From a checkpoint of a small contrastive audio-text model.
Data: trained on single notes of musical instruments (NSynth), 184686 training examples.
Rows from block 2 of the text encoder, named by matrix and row number. Rows with one number belong to one neuron. Each number is 128 + 32 x the weight over its row's rms, rounded and kept within 0 to 255. All counts start at 0. Numbers have three digits each. After the name is the row's rms in percent of the matrix's.
# fc1: MLP up (text_encoder.blocks.2.mlp.fc1.weight, 1536x256), inputs 192-223
# fc2: MLP down (text_encoder.blocks.2.mlp.fc2.weight, 256x1536, transposed), outputs 192-223
fc1.203 186:148112175127067093146085135076119153160142151104161115096131225137111079199138110061146127140128
fc2.203 200:139133156140095144099097149130059121228165153111115101118117148155073119131180124124173103151104
fc1.204 089:138101114076073107115162106167068098129108138097137111161144133186150106146085147155125093176130
fc2.204 072:124125172133133159131088126080161126150154099172083100140117119107149187136161136188105121030097
fc1.205 090:124129098129076141120146057107164145057117140118176104111119156127135065078147115126108149106135
fc2.205 081:140094151120140148089082154127128097177134089166102144076074120168118227109143106175149086138126
fc1.206 089:126164108138047130162156102117164126136132154113152158139136136089126131112121161101119150147131
fc2.206 080:087125073125161144137150087137103116124128133116083129126071107121154130083104150160131148188135
fc1.207 088:093128159103117128153159110174152162114115115165128131137153197125155129102151123131139092128133
fc2.207 087:182100105104144133155169154099193141133163080117118151148121126060137125168121148139152121094158
fc1.209 101:156186108114147127167150121168150124115142156088125138086158181113159120135123210112106155088119
fc2.209 114:143101173129120108110134163142150160106126087122189126094153111127104041146144106115134111082182
fc1.210 096:100148092109084117141151131173124177134191162118145167143178127115167101132069148086136184077122
fc2.210 091:065216124122091090093131141154158130119103106133148102106094097108118106138153073183131144109169
fc1.211 116:135111111156105141170147158140162103066079118107129128119182156094125131152137100131172156133143
fc2.211 162:100079077124145143076115166076135082129161106068132176144201141130068128127163116194104178143227
fc1.212 087:075117103109129139117138088136135105150112184173161154166131138061132093143086119144126134124161
fc2.212 061:144150161135092175136136109138120162149044134134136134148118077140135153102116086109180112154121
fc1.213 099:135111169156108133159111121115162168161119136139125127115171139166149065190149107085127164132134
fc2.213 125:161153075123156170137165113134154126128103131124116073128128112126151133075099137175133174120111
fc1.214 083:159021147103115115155116153129162143081060166133125111098165164098090124154152155060114160141117
fc2.214 062:152078120138119190117170122115153126137096151142123117140191138131108198086154144171163110115126
fc1.215 101:142103122109096106115173080131170129204125092133110125137190144133154109115138115122104150098126
fc2.215 080:124207131193107128110154129159106116114099138189134130129084069081132080115144135081138093123105
fc1.216 086:136121099114103079117132099117157084110103089139120121155175172096121074065125114134112159124190
fc2.216 074:106147130156135187111112125180124159124143090119103109204150074146124172129133083148069123211075
fc1.217 084:156115137104126135135126063137160103133110150115143104151157115114114127162116123155102192093128
fc2.217 070:091175120109118068103077111093066101124151132075119093174083131124089167166102151083124124093108
fc1.218 076:163155138071141107150110092126111056050147117103098133087141141108153090168121182162116149125115
fc2.218 052:146116147159097103112161118179147144139139104145127136113054095101094096098206104100183076094091
fc1.219 083:128101124122130165129118130136148132171155152112158135090143162137179123159095140115090151089110
fc2.219 069:206157153150171126120134148191118150170138134097092110119110105084107169131130195167115147152072
fc1.220 101:143166162135165130123119129163163161157156118172129149116145141127125144089115109080103163143071
fc2.220 103:091137133162138141118101162111111063192119181126084119154087167165075181113126127125164145135124
fc1.221 090:136117150141093155129094077122108084173086166119134114157108163160162127171115103135092154153106
fc2.221 082:180136131147139126093139124089141138140071082096130123110120096132138130105104120169109155110146
fc1.222 094:137073112159144133196112153131169144154131174153231101125129187117163094132110092113086168159192
fc2.222 075:148060166119159148144084111086158132093077108142116152096106171121179168127143157136140188133120
fc1.223 090:118117139115139118171131120116144102126199110144128151115080118136137171110029089142141136085139
fc2.223 060:099120108041114170177146140090116146103086119111193104111135141111141122160061106125164113169143
fc1.224 205:157114141118100074146161099108164138111054162140134081082177184120109116072085187060127162142103
fc2.224 199:120145115123036097084133151134057137131096157151143160100156149159091114119149118081125079134108
fc1.225 091:130141173181137109150181138125166145102101140172119120079204180132161120147105039110132115107103
fc2.225 066:161133115130126146136146189130124106087122136129218183127087143132112123120145076133151107110170
fc1.226 086:115131132036107141111128140158161086128175167112134120104208173075155115104131130121132104101119
fc2.226 068:102150120107184172136119149117093102097133134124152121119038088182145174115087149120139109125141
fc1.227 091:152077150147150141127121124149160084090123143117156146098210176164159096162089163145097138122109
fc2.227 068:155105139180112154135146120162090111185099130139062123110044160167113169087120111168130158154074
fc1.228 100:172078113118083099143178134159101125146170155100122137103178194152155061105091129099078159076153
fc2.228 102:098145090130128128137107127064154151131123085141146151127085148120134140081070110167168143062126
fc1.229 098:167176218114135130133116122078127175130160063134133134076170187119157094152140101146100136131118
fc2.229 094:111125082139135112096166137137138093116146112117192157142153140147126153185105156141173133066139
fc1.231 083:143082158123185090103161153121170073105062103120156118126199131139069101168083134142074129126093
fc2.231 063:094163181104182128118143110131152164147151124153151083104113082070110111151096185123144113082154
fc1.232 083:163132169133112135181039087105147172139137115146185144162187205100146169139097110136172089145137
fc2.232 062:158100153187137148176113074137133082148120171139127138145127040124128088089168082096115060111115
fc1.233 096:139093167165127127152099145165170162096131142087198147116135168100126096111089160114144208135126
fc2.233 082:111175126065099155105110105139067100078111096136117178174157071122109085134218120145114134189122
fc1.234 090:138133142162136111120082103137131137123088113099126105046180114072111064101120144108123143115124
fc2.234 081:096127131122118164084085202089151064149131169175135122098094153173110163131113106152153114153172
fc1.235 084:125143136074141154158122104177176160134133144156145107140135102088167125119109195121112204096138
fc2.235 069:113199155152118117098154147179119141119091109192169143083091130108189087127101060112171060112133
fc1.236 092:169126108114147102183119116146156090167068131074163131120162197127177094111160103148117138077096
fc2.236 079:107064082149142156101148071087138136158143085133149141110146127131132130164125163136140193062146
fc1.237 083:101141102117080086182134131109113122144093097136079162173159157142077093157115174076109168156118
fc2.237 081:087111122118132186124183127034095099072096052191134127148103106153152140083108143196180158113113
fc1.238 096:143118123106138154169158028115163116164155119167129103130157184128182125120143167173096116117059
fc2.238 085:151131102150127106111127174095052113149095148126149126090060126142127119129186133101138056151147
fc1.239 103:085125116083122131206116151149134173155115127076094128125157186086144122144067192099145169066092
fc2.239 137:112092161066171103155132087101162144124152110141130125094140132118171120108080137102105124145114
fc1.240 088:105101139139108158147133156118179159159155152131193139088175162169116128100085149119132103173090
fc2.240 067:122199177178113135148161113171090130103108116152157146106141116183076185110168105143125120175132
fc1.241 086:136127138109120106210175099085158089146103115166143134133121157113161097130106110091154131149145
fc2.241 070:128065100174181183159145131122124132078119120154118071079084139093179123077040145170106204080154
fc1.242 150:178117149080083122141130124103174152091077133134142160118111217157145103136101101053111161078077
fc2.242 189:117124140133122128078130133087117119129080130132198214057038153156128138133072109126162132060129
fc1.243 097:139104123072084128157176054136116082156140116115154126092171185139157109139096108077147142091148
fc2.243 088:141120123171181128115145093083138135100168086186141130147119153110175137074118146093198113057109
fc1.244 079:175123134132200105169098079103166139108158163161171121134111091109099142109139139119128119096108
fc2.244 052:130149118152139102130158128162152106063122129109097064144060059194101206178141115161139126095057
fc1.245 086:125131154111153162095150107140145123108187167121081115159097159132098109121094109153143153111127
fc2.245 069:093171145107110084095123071151097172117189111106185127064158087136154132139110164149120117146138
fc1.246 096:110104143137124124132154043125132087108123108124174101114189144149133097149070142145155136136078
fc2.246 088:131122123170185090174146078110133129118140116121136105129116043071189116118128118175141131109127
fc1.247 086:158112145148154110141135101139119146147093105118163094099129127139161092110139167171057194164142
fc2.247 076:100087160130118175175113151080154066152128095164086184135101178160119123117111102098152116097088
fc1.248 101:158145156095117124185102118150141102087104133126116140160099173142124104112161121106134166097127
fc2.248 089:186132121093088071117156134088151142132144096088183140134134167052134118189137132102142131092115
fc1.249 079:111147166120157152148164115104210141180108139110116158133123102123157114119112165150164140061152
fc2.249 065:163162108130148093150164149110094126148103111136133148087072157111150046089109136092143149069097
fc1.250 156:129101180135121145222163124125154109135119114185141117114185155100190077090093125092157099153112
fc2.250 188:180076121175138174124148141145112108129171178144115075142165135139132086116174078115171058149138
fc1.251 118:131098147117104179174099130154163114106139093138142117097139136065161133118162145201094147106110
fc2.251 154:107128061082145140145146123164080083081137128112126100170184054126108139073210171126110146178143
fc1.252 085:137116127148145092188163076139120142165113122155125119085118127113089145116092145123080134134089
fc2.252 072:133065101183109146121174125050146191095062064153160151139055158094135152099115111178142147137111
fc1.253 091:123088088085095063183113045149124147157109196118126136182176143091096138159094149160154175041152
fc2.253 060:087148116079067185118135127101171076098150113104149117162108189167087113159183152130088128095169
fc1.254 107:135124151104097137164127062120137149126143156084119133109147136168144097124126120116108145130133
fc2.254 134:137159178098163110119127166153130160088107122118160133089117073124099071135103066136064080134167
fc1.255 093:133134110091106128165134182147147148132125079098183170088176103078144103063133073083169190055147
fc2.255 081:126150152146087114043086171102120103132154166183087116087128129185076149122132073113113105137148
fc1.256 088:125163171094075120136146099155114116127171158136150084129164191094177108101054141101178154140117
fc2.256 069:126093106106111064130160142172027105084108186154135123167131126115155140118129129119120107080106
fc1.257 083:119138145098158052133154138140113198117182131158108216124113203153175132124167141132134098076109
fc2.257 060:114111129085184133173186098132104142138100134128117137202119166170127131134127160074130135130127
fc1.258 095:176069128111115131157149091137158114097126100112113108104185228106118095115127143096141197143131
fc2.258 094:158152112112154102111122178113114146115108171087104150125072140127098122149168096141091076199177
fc1.259 090:147139165158087102126188146150172098210138115081139101130142120120101113142140090107108083126103
fc2.259 088:161039129149142158150136112128117145214084151111091170171084142126152145077126174131152107156090
fc1.260 147:131115144119121089140161110123190172076085175124135155078156172108117131076070173083151147146111
fc2.260 181:130126114146054092057152150128085140117084151148140160107161156157089126114156121098163082146100
fc1.261 084:183055120123149126119096117140155072130123147148132114097125114078132113128133133139070086125101
fc2.261 060:135129124186118163107120113095123117098111153120209093111097111114163103136134114150119130160136
fc1.262 100:119149130124131113120133064168145121136112137113148136101174134110121123109123167095142182064131
fc2.262 091:085142095147170187111112113087122113120140096095148138115115106133184115114098087203080139126148
fc1.263 083:108086151187124131152117099152134122183083081090118133121111163071072127144135111116095111121133
fc2.263 062:193137160123159096095198110118182139158121074109128145181154139095116131146120119099175052050139
fc1.264 089:164134146122153141191145148193133162139141133143132144125210185180159193128089112101137112132084
fc2.264 065:186165116115138118112149122139112127127111099149121076161118160102172116134135137153149112064092
fc1.265 090:087153135097148097165158117136161143121168176146123163133203107137125115159150140118155151135099
fc2.265 079:120155124112182086089122115068149076128154145174090094170096117130106154132116127110164106156136
fc1.266 107:158154171096176127138108109154179177131115125089130110164180190085159112137123165130114189116122
fc2.266 159:116126097140073105076179167109060114133093174130156124106110143149121100114157143112124058123108
fc1.267 089:169117169207144121138132098130170133183132092163194136220134199091163103174056096151155136095126
fc2.267 065:086179161151163129139147113170119145144095110144063098187108047138072092187202142114101075206115
fc1.268 155:156080165113071095122136114109182147138103175141157164063144188137171125120113102083168157119072
fc2.268 193:129123147136107113080137138090118118135079115141205189048036161172125139137077115115171125064134
fc1.269 088:156087158097117134180121088081138135159137127180199117180202170105082156128085093112095151090136
fc2.269 069:192088182165164161097139150145108188147102151177130094103126071093108110140133132106135118198087
fc1.270 125:110116120170099087150134152175140083115167126139122135154137134126143138140174132076136124050152
fc2.270 188:163137105108105111162142142167118130151107142127132134151120134120093147152130126075145098107088
fc1.271 098:194080080151133161157133112122150133098150186153149169154103123106138118126152161114134123120092
fc2.271 098:121149137133134058132129109140136127091148138163135044140170139131176162172149172125197120076116
fc1.272 094:124149142133104163151153087147182090106076158076139090094166128079153143135165120122120089129058
fc2.272 077:145113090153089188183159125132182091172166113033084143152120098074086133067120121167105117113124
fc1.273 090:162127134192164125163143112108164052139067174161061148115168120115137091092119158103149121146139
fc2.273 058:172107085153172107155203166137096116142118172147100144142108148112076121144075134138110112136093
fc1.274 084:122133116166129185214128124095143136151128148134110106176152149121182048132150089136085125116074
fc2.274 059:133173109135123135158201083118138102123144139168134081138136112182219161094113118060122060120118
fc1.275 100:139089153176086140110182102082143104103087148146158124066172176087161038141115123122139162112144
fc2.275 105:115103087160166146101122110114113130168183124059103094161135064141096119135143180138092165093177
fc1.276 178:160086169127143161160188104127165108165153130138126114132184142105224090124097098119146101141131
fc2.276 200:191098162162123172127162114138118131166159165145109068140189129150124095117167078124167060179124
fc1.277 088:114146140172137069196130089123067136127132137123150118093175206124129135132172149105114142105125
fc2.277 074:088121055091139090154148179141132089117114093122093169170146156084136116170109127141144082151185
fc1.278 107:089087129127069045203146099114121193082196136128146112089188154097100117130074161132100154129112
fc2.278 171:133084148148144115146116182161107103137110174148049165123099116112073163102143110136104097154122
fc1.279 104:125074133101158128137159102189137098148123104123149144127164150066121074163110189149178156122137
fc2.279 100:084128163126129152119017113154134129135158091182122127163098123131118152109122124138126124096108
fc1.280 086:130134115113154140126173122153134130121087155164175127118154182131197151121139158113143144092143
fc2.280 064:137104119135145161075130142118161092193151124110096090149116125113105130095125146165159098134161
fc1.281 098:194147139186105153133142110130156130165142066123144159061169126131131136119111139080124133101098
fc2.281 093:088161126151159147125126142105113157137174118119167124124125072120110143125155090125160096107169
fc1.282 091:173131170134129114131097049101188104127136156168153123154146138143107146134137156159165140129132
fc2.282 074:145137166147109131120130172094094144151077079177178124105098207144164139096090141137171137115122
fc1.283 086:104124138112044093121116134215161157160094081157088093135179185123172186141134120124136186152129
fc2.283 074:122112093110181171128108115109120109113150170074181127092094096134085081086085134155092162135127
fc1.284 083:110134092096044102113118159148158079105108110123110109078107157151130108101169149075120161113180
fc2.284 060:179151051146166122110092082076173107134133099105150147099081128129144116146094111233205079098107
fc1.285 089:114085143094156108156138105094150146069143162164163125125136176160127108099140153098091158062097
fc2.285 080:132150183160127161156138177140092164149156122093114118109111102121145093094157109082114037089165
fc1.286 098:091108116125057073157103096104153115121116143111106093116146142107119093105077131090116225113160
fc2.286 099:152162152166139113130097134072094134123075131104092146144114099101111093112193073175096110170135
fc1.287 085:147122168130093102136163096161068093171131095102197188116156136117150043122121131125115109140066
fc2.287 070:154141108101128142140108078101099151126087135083180143104154137176179113169113125120121154108122
fc1.288 098:138095116135162115191182078167179117144079116120121112058181113073150110155134126109143194092161
fc2.288 103:122103082170132162116161162093114064168130137081178148168069153147121138113145117170132155183141
fc1.289 089:145052126142080100119122071115163115107131133134165133135192154161120070137080116116170198166101
fc2.289 061:098127105121139122121104134169090161157152106171058102087099092160092128138148137155168082178095
fc1.290 112:159129198062118153129124094154160136117122162137089123089212146125095113096079119094121176120113
fc2.290 152:134137106132061056075178147115085133144101186149143168099139153157100122129140126101153093161136
fc1.291 102:158119105178156119132173094121148134136160171096165097120169157092125100130105145078123254087100
fc2.291 122:156154146124176113120140148129107112089151182149092101108067127146106106096145105146076085203135
fc1.292 072:142167157108119103125150151157144115155110130102167151103144160092137099121135159144104174101110
fc2.292 065:099157119101110118125100170175146150086130115166124145118187167142135211136155113075191072133140
fc1.293 098:120138100113185118186120140145113112097159119171125092047091122095128104153069142082089188166120
fc2.293 072:108101098106129114090154136088081098138062095141141152098073125125115136175118121118164077115101
fc1.294 174:139097150132123155173085097172123086081149110139122097152162117128121118101170167131138125133100
fc2.294 206:123149094118139129145161100158090091095141118110114099163160055135097118067186169160092157169161
fc1.295 085:114068114159091154163096130136122120115129154122093155124118167100113128096138137125080151132074
fc2.295 065:112167179108099104096119125119110148101116134169158130126120186161139151173143124073143133108094
fc1.296 151:137137150133081125106132107098151193114108074219139176098192181161190113160137155121133122077130
fc2.296 185:155137113089091106095213097063135147094067138120208146079119172193135125092126149116120104122136
fc1.297 089:120078079136158082126148084137154124129096152101142126070114138125148142148128161139142179143143
fc2.297 073:186153103088156122146113140181134120169135132108077109115091079126128117128100125098085129077141
fc1.298 093:185074170080085065143124136156163136167142109121149137116145144096108102108075147133169146078149
fc2.298 073:105072144145080156115150192133108113154080117171146129061101128125194107095127109137126057138083
fc1.299 083:139113167109061078139131067131113122149126134112093139151205126146116139154136149108153159055140
fc2.299 059:173087143187109161118147166116098075128052119153139117177107130097116121125168136128143075101169
fc1.300 085:127086166126149121146210107148180106155140092098170127126150192098128099158191101183143175096086
fc2.300 078:135101090144156179121150130109190110116142107053196166127143146099130060094084118160066162108167
fc1.301 089:144079124104142155136126100166186193131135139137110132110161218091170135154143134108138180079131
fc2.301 072:133096231172111090126096162162149180141129086128042130098117146130109146127091143114122141101126
fc1.302 087:176104111118158151139159118110099173122153188130137143107151132074114093124111118102117134119170
fc2.302 082:150099121138143086131106152074169072082141089108102131112118143110185143032102105205155170083124
fc1.303 110:169090141117114073151158106076141148111091137125131107143191214124161149087039156106080146145141
fc2.303 172:130139123148058097072137168117071131132083148145154142098155153172106113113145142083162076158100
fc1.304 091:178087145113150100179160059176152152145154118101148142075128153137141124126134137160115176100135
fc2.304 074:104148190099098143128120143180147109157154118105082099157145097119079130128155146091089133155093
fc1.305 098:143108190164192079180121156175114167104160124119151158096164146155182133111084111102090176118112
fc2.305 091:098111132139150147126189139136100105099144082098108112163126107178106148102130144187126160086156
fc1.306 102:160098139070178126174109072110130123102165133162129113102122138107155094129139134085094155163097
fc2.306 110:135130094102141173133147100125088111153144130084109127143118084127108078083072146166135123177175
fc1.307 083:184143145089163105128131160067143157154130137142097076063160140161148132157165174105105140118068
fc2.307 071:129147133188123141093151117133075100130186146083183068107093084132150102090138074189111123136159
fc1.308 087:123132147201119112125120124104131146169167132150109147097159140128169050116081129056112122090091
fc2.308 072:140146151157139140132135125135116168112193134130085108156130080081117121110146105088119064146120
fc1.309 098:101140130097100089165135113121217130139177148115166161115144147080148125123124154098112123125112
fc2.309 087:083179094095142092129189124182114100093067140056157158123093124121123140090173143148079126144156
fc1.310 083:161110107102114090205115110122117146114114170105182142106178173148105125171127126099142197142120
fc2.310 062:150120161130125144144181133118080065159092129174129114135121114114164124095084110183221115154132
fc1.311 081:180147054093142132099143147139117138151182079182122135124164131141094179127135150130086181107170
fc2.311 060:073117138142100069086175173129168135089116136148106147146136111163148129119133061116098129146126
fc1.312 087:133162139123084112132115121108134125154163153156140103157179130140143105113072143114117148104135
fc2.312 084:070140072140156119127146176083146094146156144133130147152096120135120164112093189148195159092107
fc1.313 114:123121181119070100128112123114096124144134148133177084073112213101125115204114104071101150062064
fc2.313 163:134117143126095138100106161099057117222177146115127107135108169151092124151200118117175093164121
fc1.314 082:100113143116136126083149102177159114156098154129158111103128122139120106091090149146101158099147
fc2.314 079:114173163114123091119136173088175159136107186142155104109088152099152130107143152097155155094117
fc1.315 093:123075092084093081142125088148132113121117099110054110095104126102143116152114145136103184119127
fc2.315 090:135119060114166156143104141118108104168116136096153183109074115115061140082131123163090128084177
fc1.316 099:166118153076115131187205133111132152156158124137142128158170124096127126149092111110141165098120
fc2.316 086:059181089117142164111106109121185109083236072119159125117143091146088133145135158198146170103178
fc1.317 078:098134102135190168113149146120095102137132176142166175107141164145157154142125132137132214100064
fc2.317 064:144102113108147092106138145131067124184086147153170114129128110135113127136104130096192098138116
fc1.318 087:158058187122135122182121122107154121144115074182157191157210148092129151134090158086094138162124
fc2.318 066:099074108103142099126193127145081176072116079187155164119119177164160183131132139075142135114132
fc1.319 089:128120142079125126188092079102124151140131120072207104096157163139152147147135133132153141088118
fc2.319 079:164123093125151135102152110126121073126196109121105115142094148151109129065144158159119137130137
fc1.320 083:142155151084136129095129094133202130139136094107118133184168122161138085158089177084096100097158
fc2.320 064:091139109168072132053137163110130078164090118112096154108120099115126137126105088140130098122139
fc1.322 175:130170158105136073193124089160143135045159122130129072170110101139108115117183153162100177143120
fc2.322 198:100164078099154132146160100164102104075134126110121113148136039141109111077141184155103160154161
fc1.323 087:109166132136110095150118107133149107163104122129130126037154203108151064161081113127064158095133
fc2.323 071:127137133169142157115126106115130056128177169149148112135114157129135105146133079113173091079099
fc1.324 111:124104155200128108167128134155164151116198143135127145127165149092132196126197165103114121066122
fc2.324 163:166139121106133118158135151173136119114111154132112139145136120118090172141166129076138093095109
fc1.325 105:186117121134076144151211108136138176103143112157139169116203151132115075135112128068121147134097
fc2.325 106:103130064082150127101175160120125144142117155072149181115129136171086152099127117134097150148210
fc1.326 086:122088127090053154107103108127146151134117136133135167074161191116137078106113137146099171125122
fc2.326 076:113138085154119166121133089113127115131152084088137095141148117103126032145145113196136144094187
fc1.327 088:156096140125127151127113092113127142112164132130144125049115105169128152133141168138168156117044
fc2.327 098:165100126122135196099122159125070096072168135140110102187100110136087152091183141128199107121155
fc1.328 097:126136168125130167116155134149117117091124154137164115101182134057094086104101116099125142098069
fc2.328 082:149128144163107144113091145137149130126148120136195140149109091127138059106146062155175114054146
fc1.329 084:142153165063151138104180124117082114149112131116050134107133141134215124150127079108101170140125
fc2.329 062:152117131095149142158158134084172114157097111117165096078072126119079099134095130149136086163124
fc1.330 084:172123219180074110186155137100194133108132142124140091100137162114100113115116160080139085112126
fc2.330 070:142067114063152146183138121170161144145157117135091089161128123134132152134122185093096158142125
fc1.331 149:168140133159145125170136145174127163164172151175125125150126135105151168188182167100165092100131
fc2.331 196:150134126105098127163145155150120148171088137139117143155114129093090150151149141076149106099105
fc1.332 086:125110108085116129102059100096110102108113156112154151094133146095171059117093132138083154171093
fc2.332 072:135180118148118173134147138110093087206121121131097133147121111138125111112148130147161116088109
fc1.333 094:125106140134167173122099086149146172101123183105107080145166226125167107128075162111131140091131
fc2.333 079:174118189111101124091108147122098149175132151113123162114124168132118149163106118119127132108129
fc1.334 095:120135117177092148128156125133114093114089121143188137079157178083156128140113153132133170158099
fc2.334 072:083158104097128104121124127137073098124094126129112137130163107132132165132132101108163099185159
fc1.335 101:165133173102077130167158068133168114094138117155138164060152144099130103133079111127161171091074
fc2.335 095:160165147149133141083166136133123137078098130119186139082093098119104095149119082132143061114189
fc1.336 093:141127213173125111132122121165111099098111159132185104090213129081047140124123171111154134121089
fc2.336 085:133127050113162154156157113065113104174102106130173155098068141154191177072115120143147130102139
fc1.337 088:163080136159136119149163081134141130125144151137154123107177165107161109124148082098103154140074
fc2.337 078:153109069139151133132110133119106104194143117101110105127162181149111110102112156096152125121113
fc1.338 097:188133179147086187184174148151095162086126164122118088109142144131104120144112147131168203056057
fc2.338 094:126135148141141159108105120120113137142155115078157088113151124142145072180126110186125191064147
fc1.339 083:143088161121130093176177113150154145143129115137111146123140149137172150171109101143097166126144
fc2.339 090:103147144119120143132128120086126117120103132094153097120130112131120138147156091131125113131135
fc1.340 080:139147119103139119123144138085145141122133138185157162130145160084061131084137139102098117096129
fc2.340 057:082205114122123138116146157068160082122154131095185126083110113120176087172136171164109210120138
fc1.341 081:211129127127099139127134173185134131189152143160119148090213177114151097141096135127133162141123
fc2.341 061:067162104046119111157120120122106147134166157120106154099137108181172118074138107150085159108086
fc1.342 081:129127141096176126129166092107190165165121137102131132079160175100168141153118167112097166152107
fc2.342 066:138112171100099062141099147150138140141162141102141133070069156145161141139091133120097141141092
fc1.343 166:149092149130141143173161100142167086128164164163124110118182134114200091130144101114159151115123
fc2.343 195:173075146173137173106138136145114116158165158136108062147167121135139100126174075146159058156126
fc1.344 097:111077123092081136131138104117164068113160167103145099147135154102130106119179083055119206179125
fc2.344 079:109126130110171148175069062100179145146107103136161117104145213113219171147115101093124166111093
fc1.345 079:120169164122125167168166113116186103147071128103173193135158127096180135104122084155063193162116
fc2.345 062:161115103093126137076181116119071133174201127130128126138111148138132109125138175125179094095136
fc1.346 087:158147176071130075147096105133158097135122120145160156157157131098117143133132178131163169082108
fc2.346 071:095070117145103090097127179131125134127163159126125164115113141161086135116141109146100107144164
fc1.347 089:164134131089113089166144120158174171147127100072161102169154188108136135117108093110122167112102
fc2.347 090:140126131146097135154096083116124108142142100149099140166159157101126122109111147116160149139094
fc1.348 086:148123129175107067168122074188115125115121117127123135107186157149087097121096129106133163108128
fc2.348 068:219141143116093098156118097115150120168107194126114132166081164160142140208081124075101154183089
fc1.349 084:167088111155132152167175109134110146169115129095109134114171134093134124117061188122103101147102
fc2.349 078:132088139140115130083179158094145133092099088145167129053082165182142137119123088123197096083110
fc1.350 098:131106113099124129126089152113116115122108150161130154104135163107133120126139175079117165077130
fc2.350 074:117121069078133104148178094085100131142125127064114172125158166120130143072138100134078177182161
fc1.351 084:155172120152091150123112127146099129120157119124125088153187236127197077112106100077110160135128
fc2.351 078:163145179145156108124100131150153099120158147125103109122075098089071134121182043142083094136163
fc1.352 093:166096103108119068177118091138098080137123147134107141145128207133138149134104124114127134128124
fc2.352 078:131110145127125141115145123156045137159084111118103130110076090187092156076122165157165077126123
fc1.353 092:181157184084087081150127110114158136120121116129134104087155159131156096164087174097099129154127
fc2.353 096:142091150178100174128095158084139115183171092149146116119121146122154129144111140133174129034093
fc1.354 081:086127139131071129147114120141153158206100180141180105076146127058163107129099160119118191124132
fc2.354 063:145121104131127125142192128135089163126116175138163097125076118065154102105151146106110080129095
fc1.355 093:149102123135140119163136166116159129089131129110195175104122115156140123154117134132100161140125
fc2.355 062:153098105207162135153142147158102093147153155123092139150110132131132163074091133096076123153101
fc1.356 086:110161166135094111154119083129108170124150128071164123130169172130113157112152106115098204096173
fc2.356 069:129129130150142096154174101100140131132191140175123098137191122144119118151158109102162174168128
fc1.357 096:158151130167103080192122072187160124085149133072156147091128189144137088173100145127093169146106
fc2.357 119:142106136192160162122107128130134144149141128099143093111121065117127107175130138156128155117168
fc1.358 116:123111117164059096178125103110168127077104103146090161121179160090138084123125112143142171108124
fc2.358 176:163124137148144159134143108120148138166134112043148108139145097106103120160140167135119136115193
fc1.359 096:137132155108085120180116097164101116085122141093187109091131191037184139151134089148189141068102
fc2.359 107:212089125181137186095142116120091101146127098088174084070127102180151106063131143146139119153140
fc1.360 095:148093135144118082207124158113127099092091112193088137097162139170149194143116122128126157116133
fc2.360 072:144139063144130159152162094122110159145077125108165127090092125108127113084118240072190151094112
fc1.361 105:136102156133099071166136087140150120156116152102170144091161181119129166150080137142108142080116
fc2.361 087:137082134125091105127103169166124071129112144150143152123184145080111133131107118129149110114130
fc1.362 088:168159120111162126126165078099123091109090126154124076112165135093165121100121088116120155051167
fc2.362 065:136165097090090111134069163096085107120055117094146164125159117141114139175164125118131114093168
fc1.363 094:159143151131142117139155118086118136142110078094150147119084108103154134123055095133108189181100
fc2.363 067:109148155135142108115141113103079111120083201113157117146082186133123142143104112113157059148166
fc1.364 085:144120161166099088137124085120120145130121146130164117105140153117153104138130110072098180099129
fc2.364 075:113067063170231168137153121088098124128093088146083096160097133136161107135127090176130093126118
fc1.365 087:131110134133129108137136093143165139119137148185151124100104141124174110131134121112100150154134
fc2.365 081:144153142147110111119155122150178171111077104159133152137136144140134172114119111137079180121145
fc1.366 096:140150142161151106118104116101117168096101080165088097109171178135167125103164123092131182069081
fc2.366 082:156101104119157179129096171132150088162174158072102094112115139159066151073114148152086142144183
fc1.367 090:161152133157090165127163116152137118112076140114149113102158180112136076133117130118168131140101
fc2.367 070:121168111138147161148106148073114108147096098094139137139114113123127063103144097139130170072171
fc1.368 132:113108118138088167161090144100142122090074125132139155109195174098135155169127135142160133148077
fc2.368 180:125090060131146158097138171074148077143187115076118171169186128115076142115156158188116152125230
fc1.369 180:177077154138127141167170108119160106157166132136143112102176139137200076104140117116149105163143
fc2.369 196:195079145145134176128150136149111128148167164124108058153181124128126104125182092118158044166133
fc1.370 129:086137125151131153150110151056161130055076108137166148159182215071087189161128116136119145144140
fc2.370 172:118082050103122151110132173055118084138136119064129179147202150130072145106150120192121174109225
fc1.371 120:100131128163084076110093086139128140169138167151134085089128231127153136192154126045127122094082
fc2.371 164:149127128144103138103124131123066116226161154126084085114099166151094123110177122109165105165106
fc1.372 085:152145164136130180186135117091075114130090151117122151189175145096134095145104134117139129128067
fc2.372 079:129100183115182138136128125121110163159086170074083077106091143177136196138087154184083156142167
fc1.373 087:111087186092160122152168136121210147096122121142129088128156158153138124076097120119133159108109
fc2.373 077:173146177017064155087128164106120133138088135122134145161124152123122157140147147097143138077116
fc1.374 110:126138137122125044141081108157102144091103121103139127098125186089104088148127135100109142112149
fc2.374 140:137120163133111147104115129116063110228175169142078099115126165152102118116169102131146127167093
fc1.375 081:171105144164149111141166149136193110108152121155104101130152147153182044125162091175112158145104
fc2.375 057:177198170074104122132069143102166184126105107157166135091130158068170117147073105069160120081114
fc1.376 082:174170107131159156081152141103130170144130111110141159086169117118111090133129049076141169101139
fc2.376 065:143114147121125125091181123145164154141144100135141158092164171198116133133072184138162128121129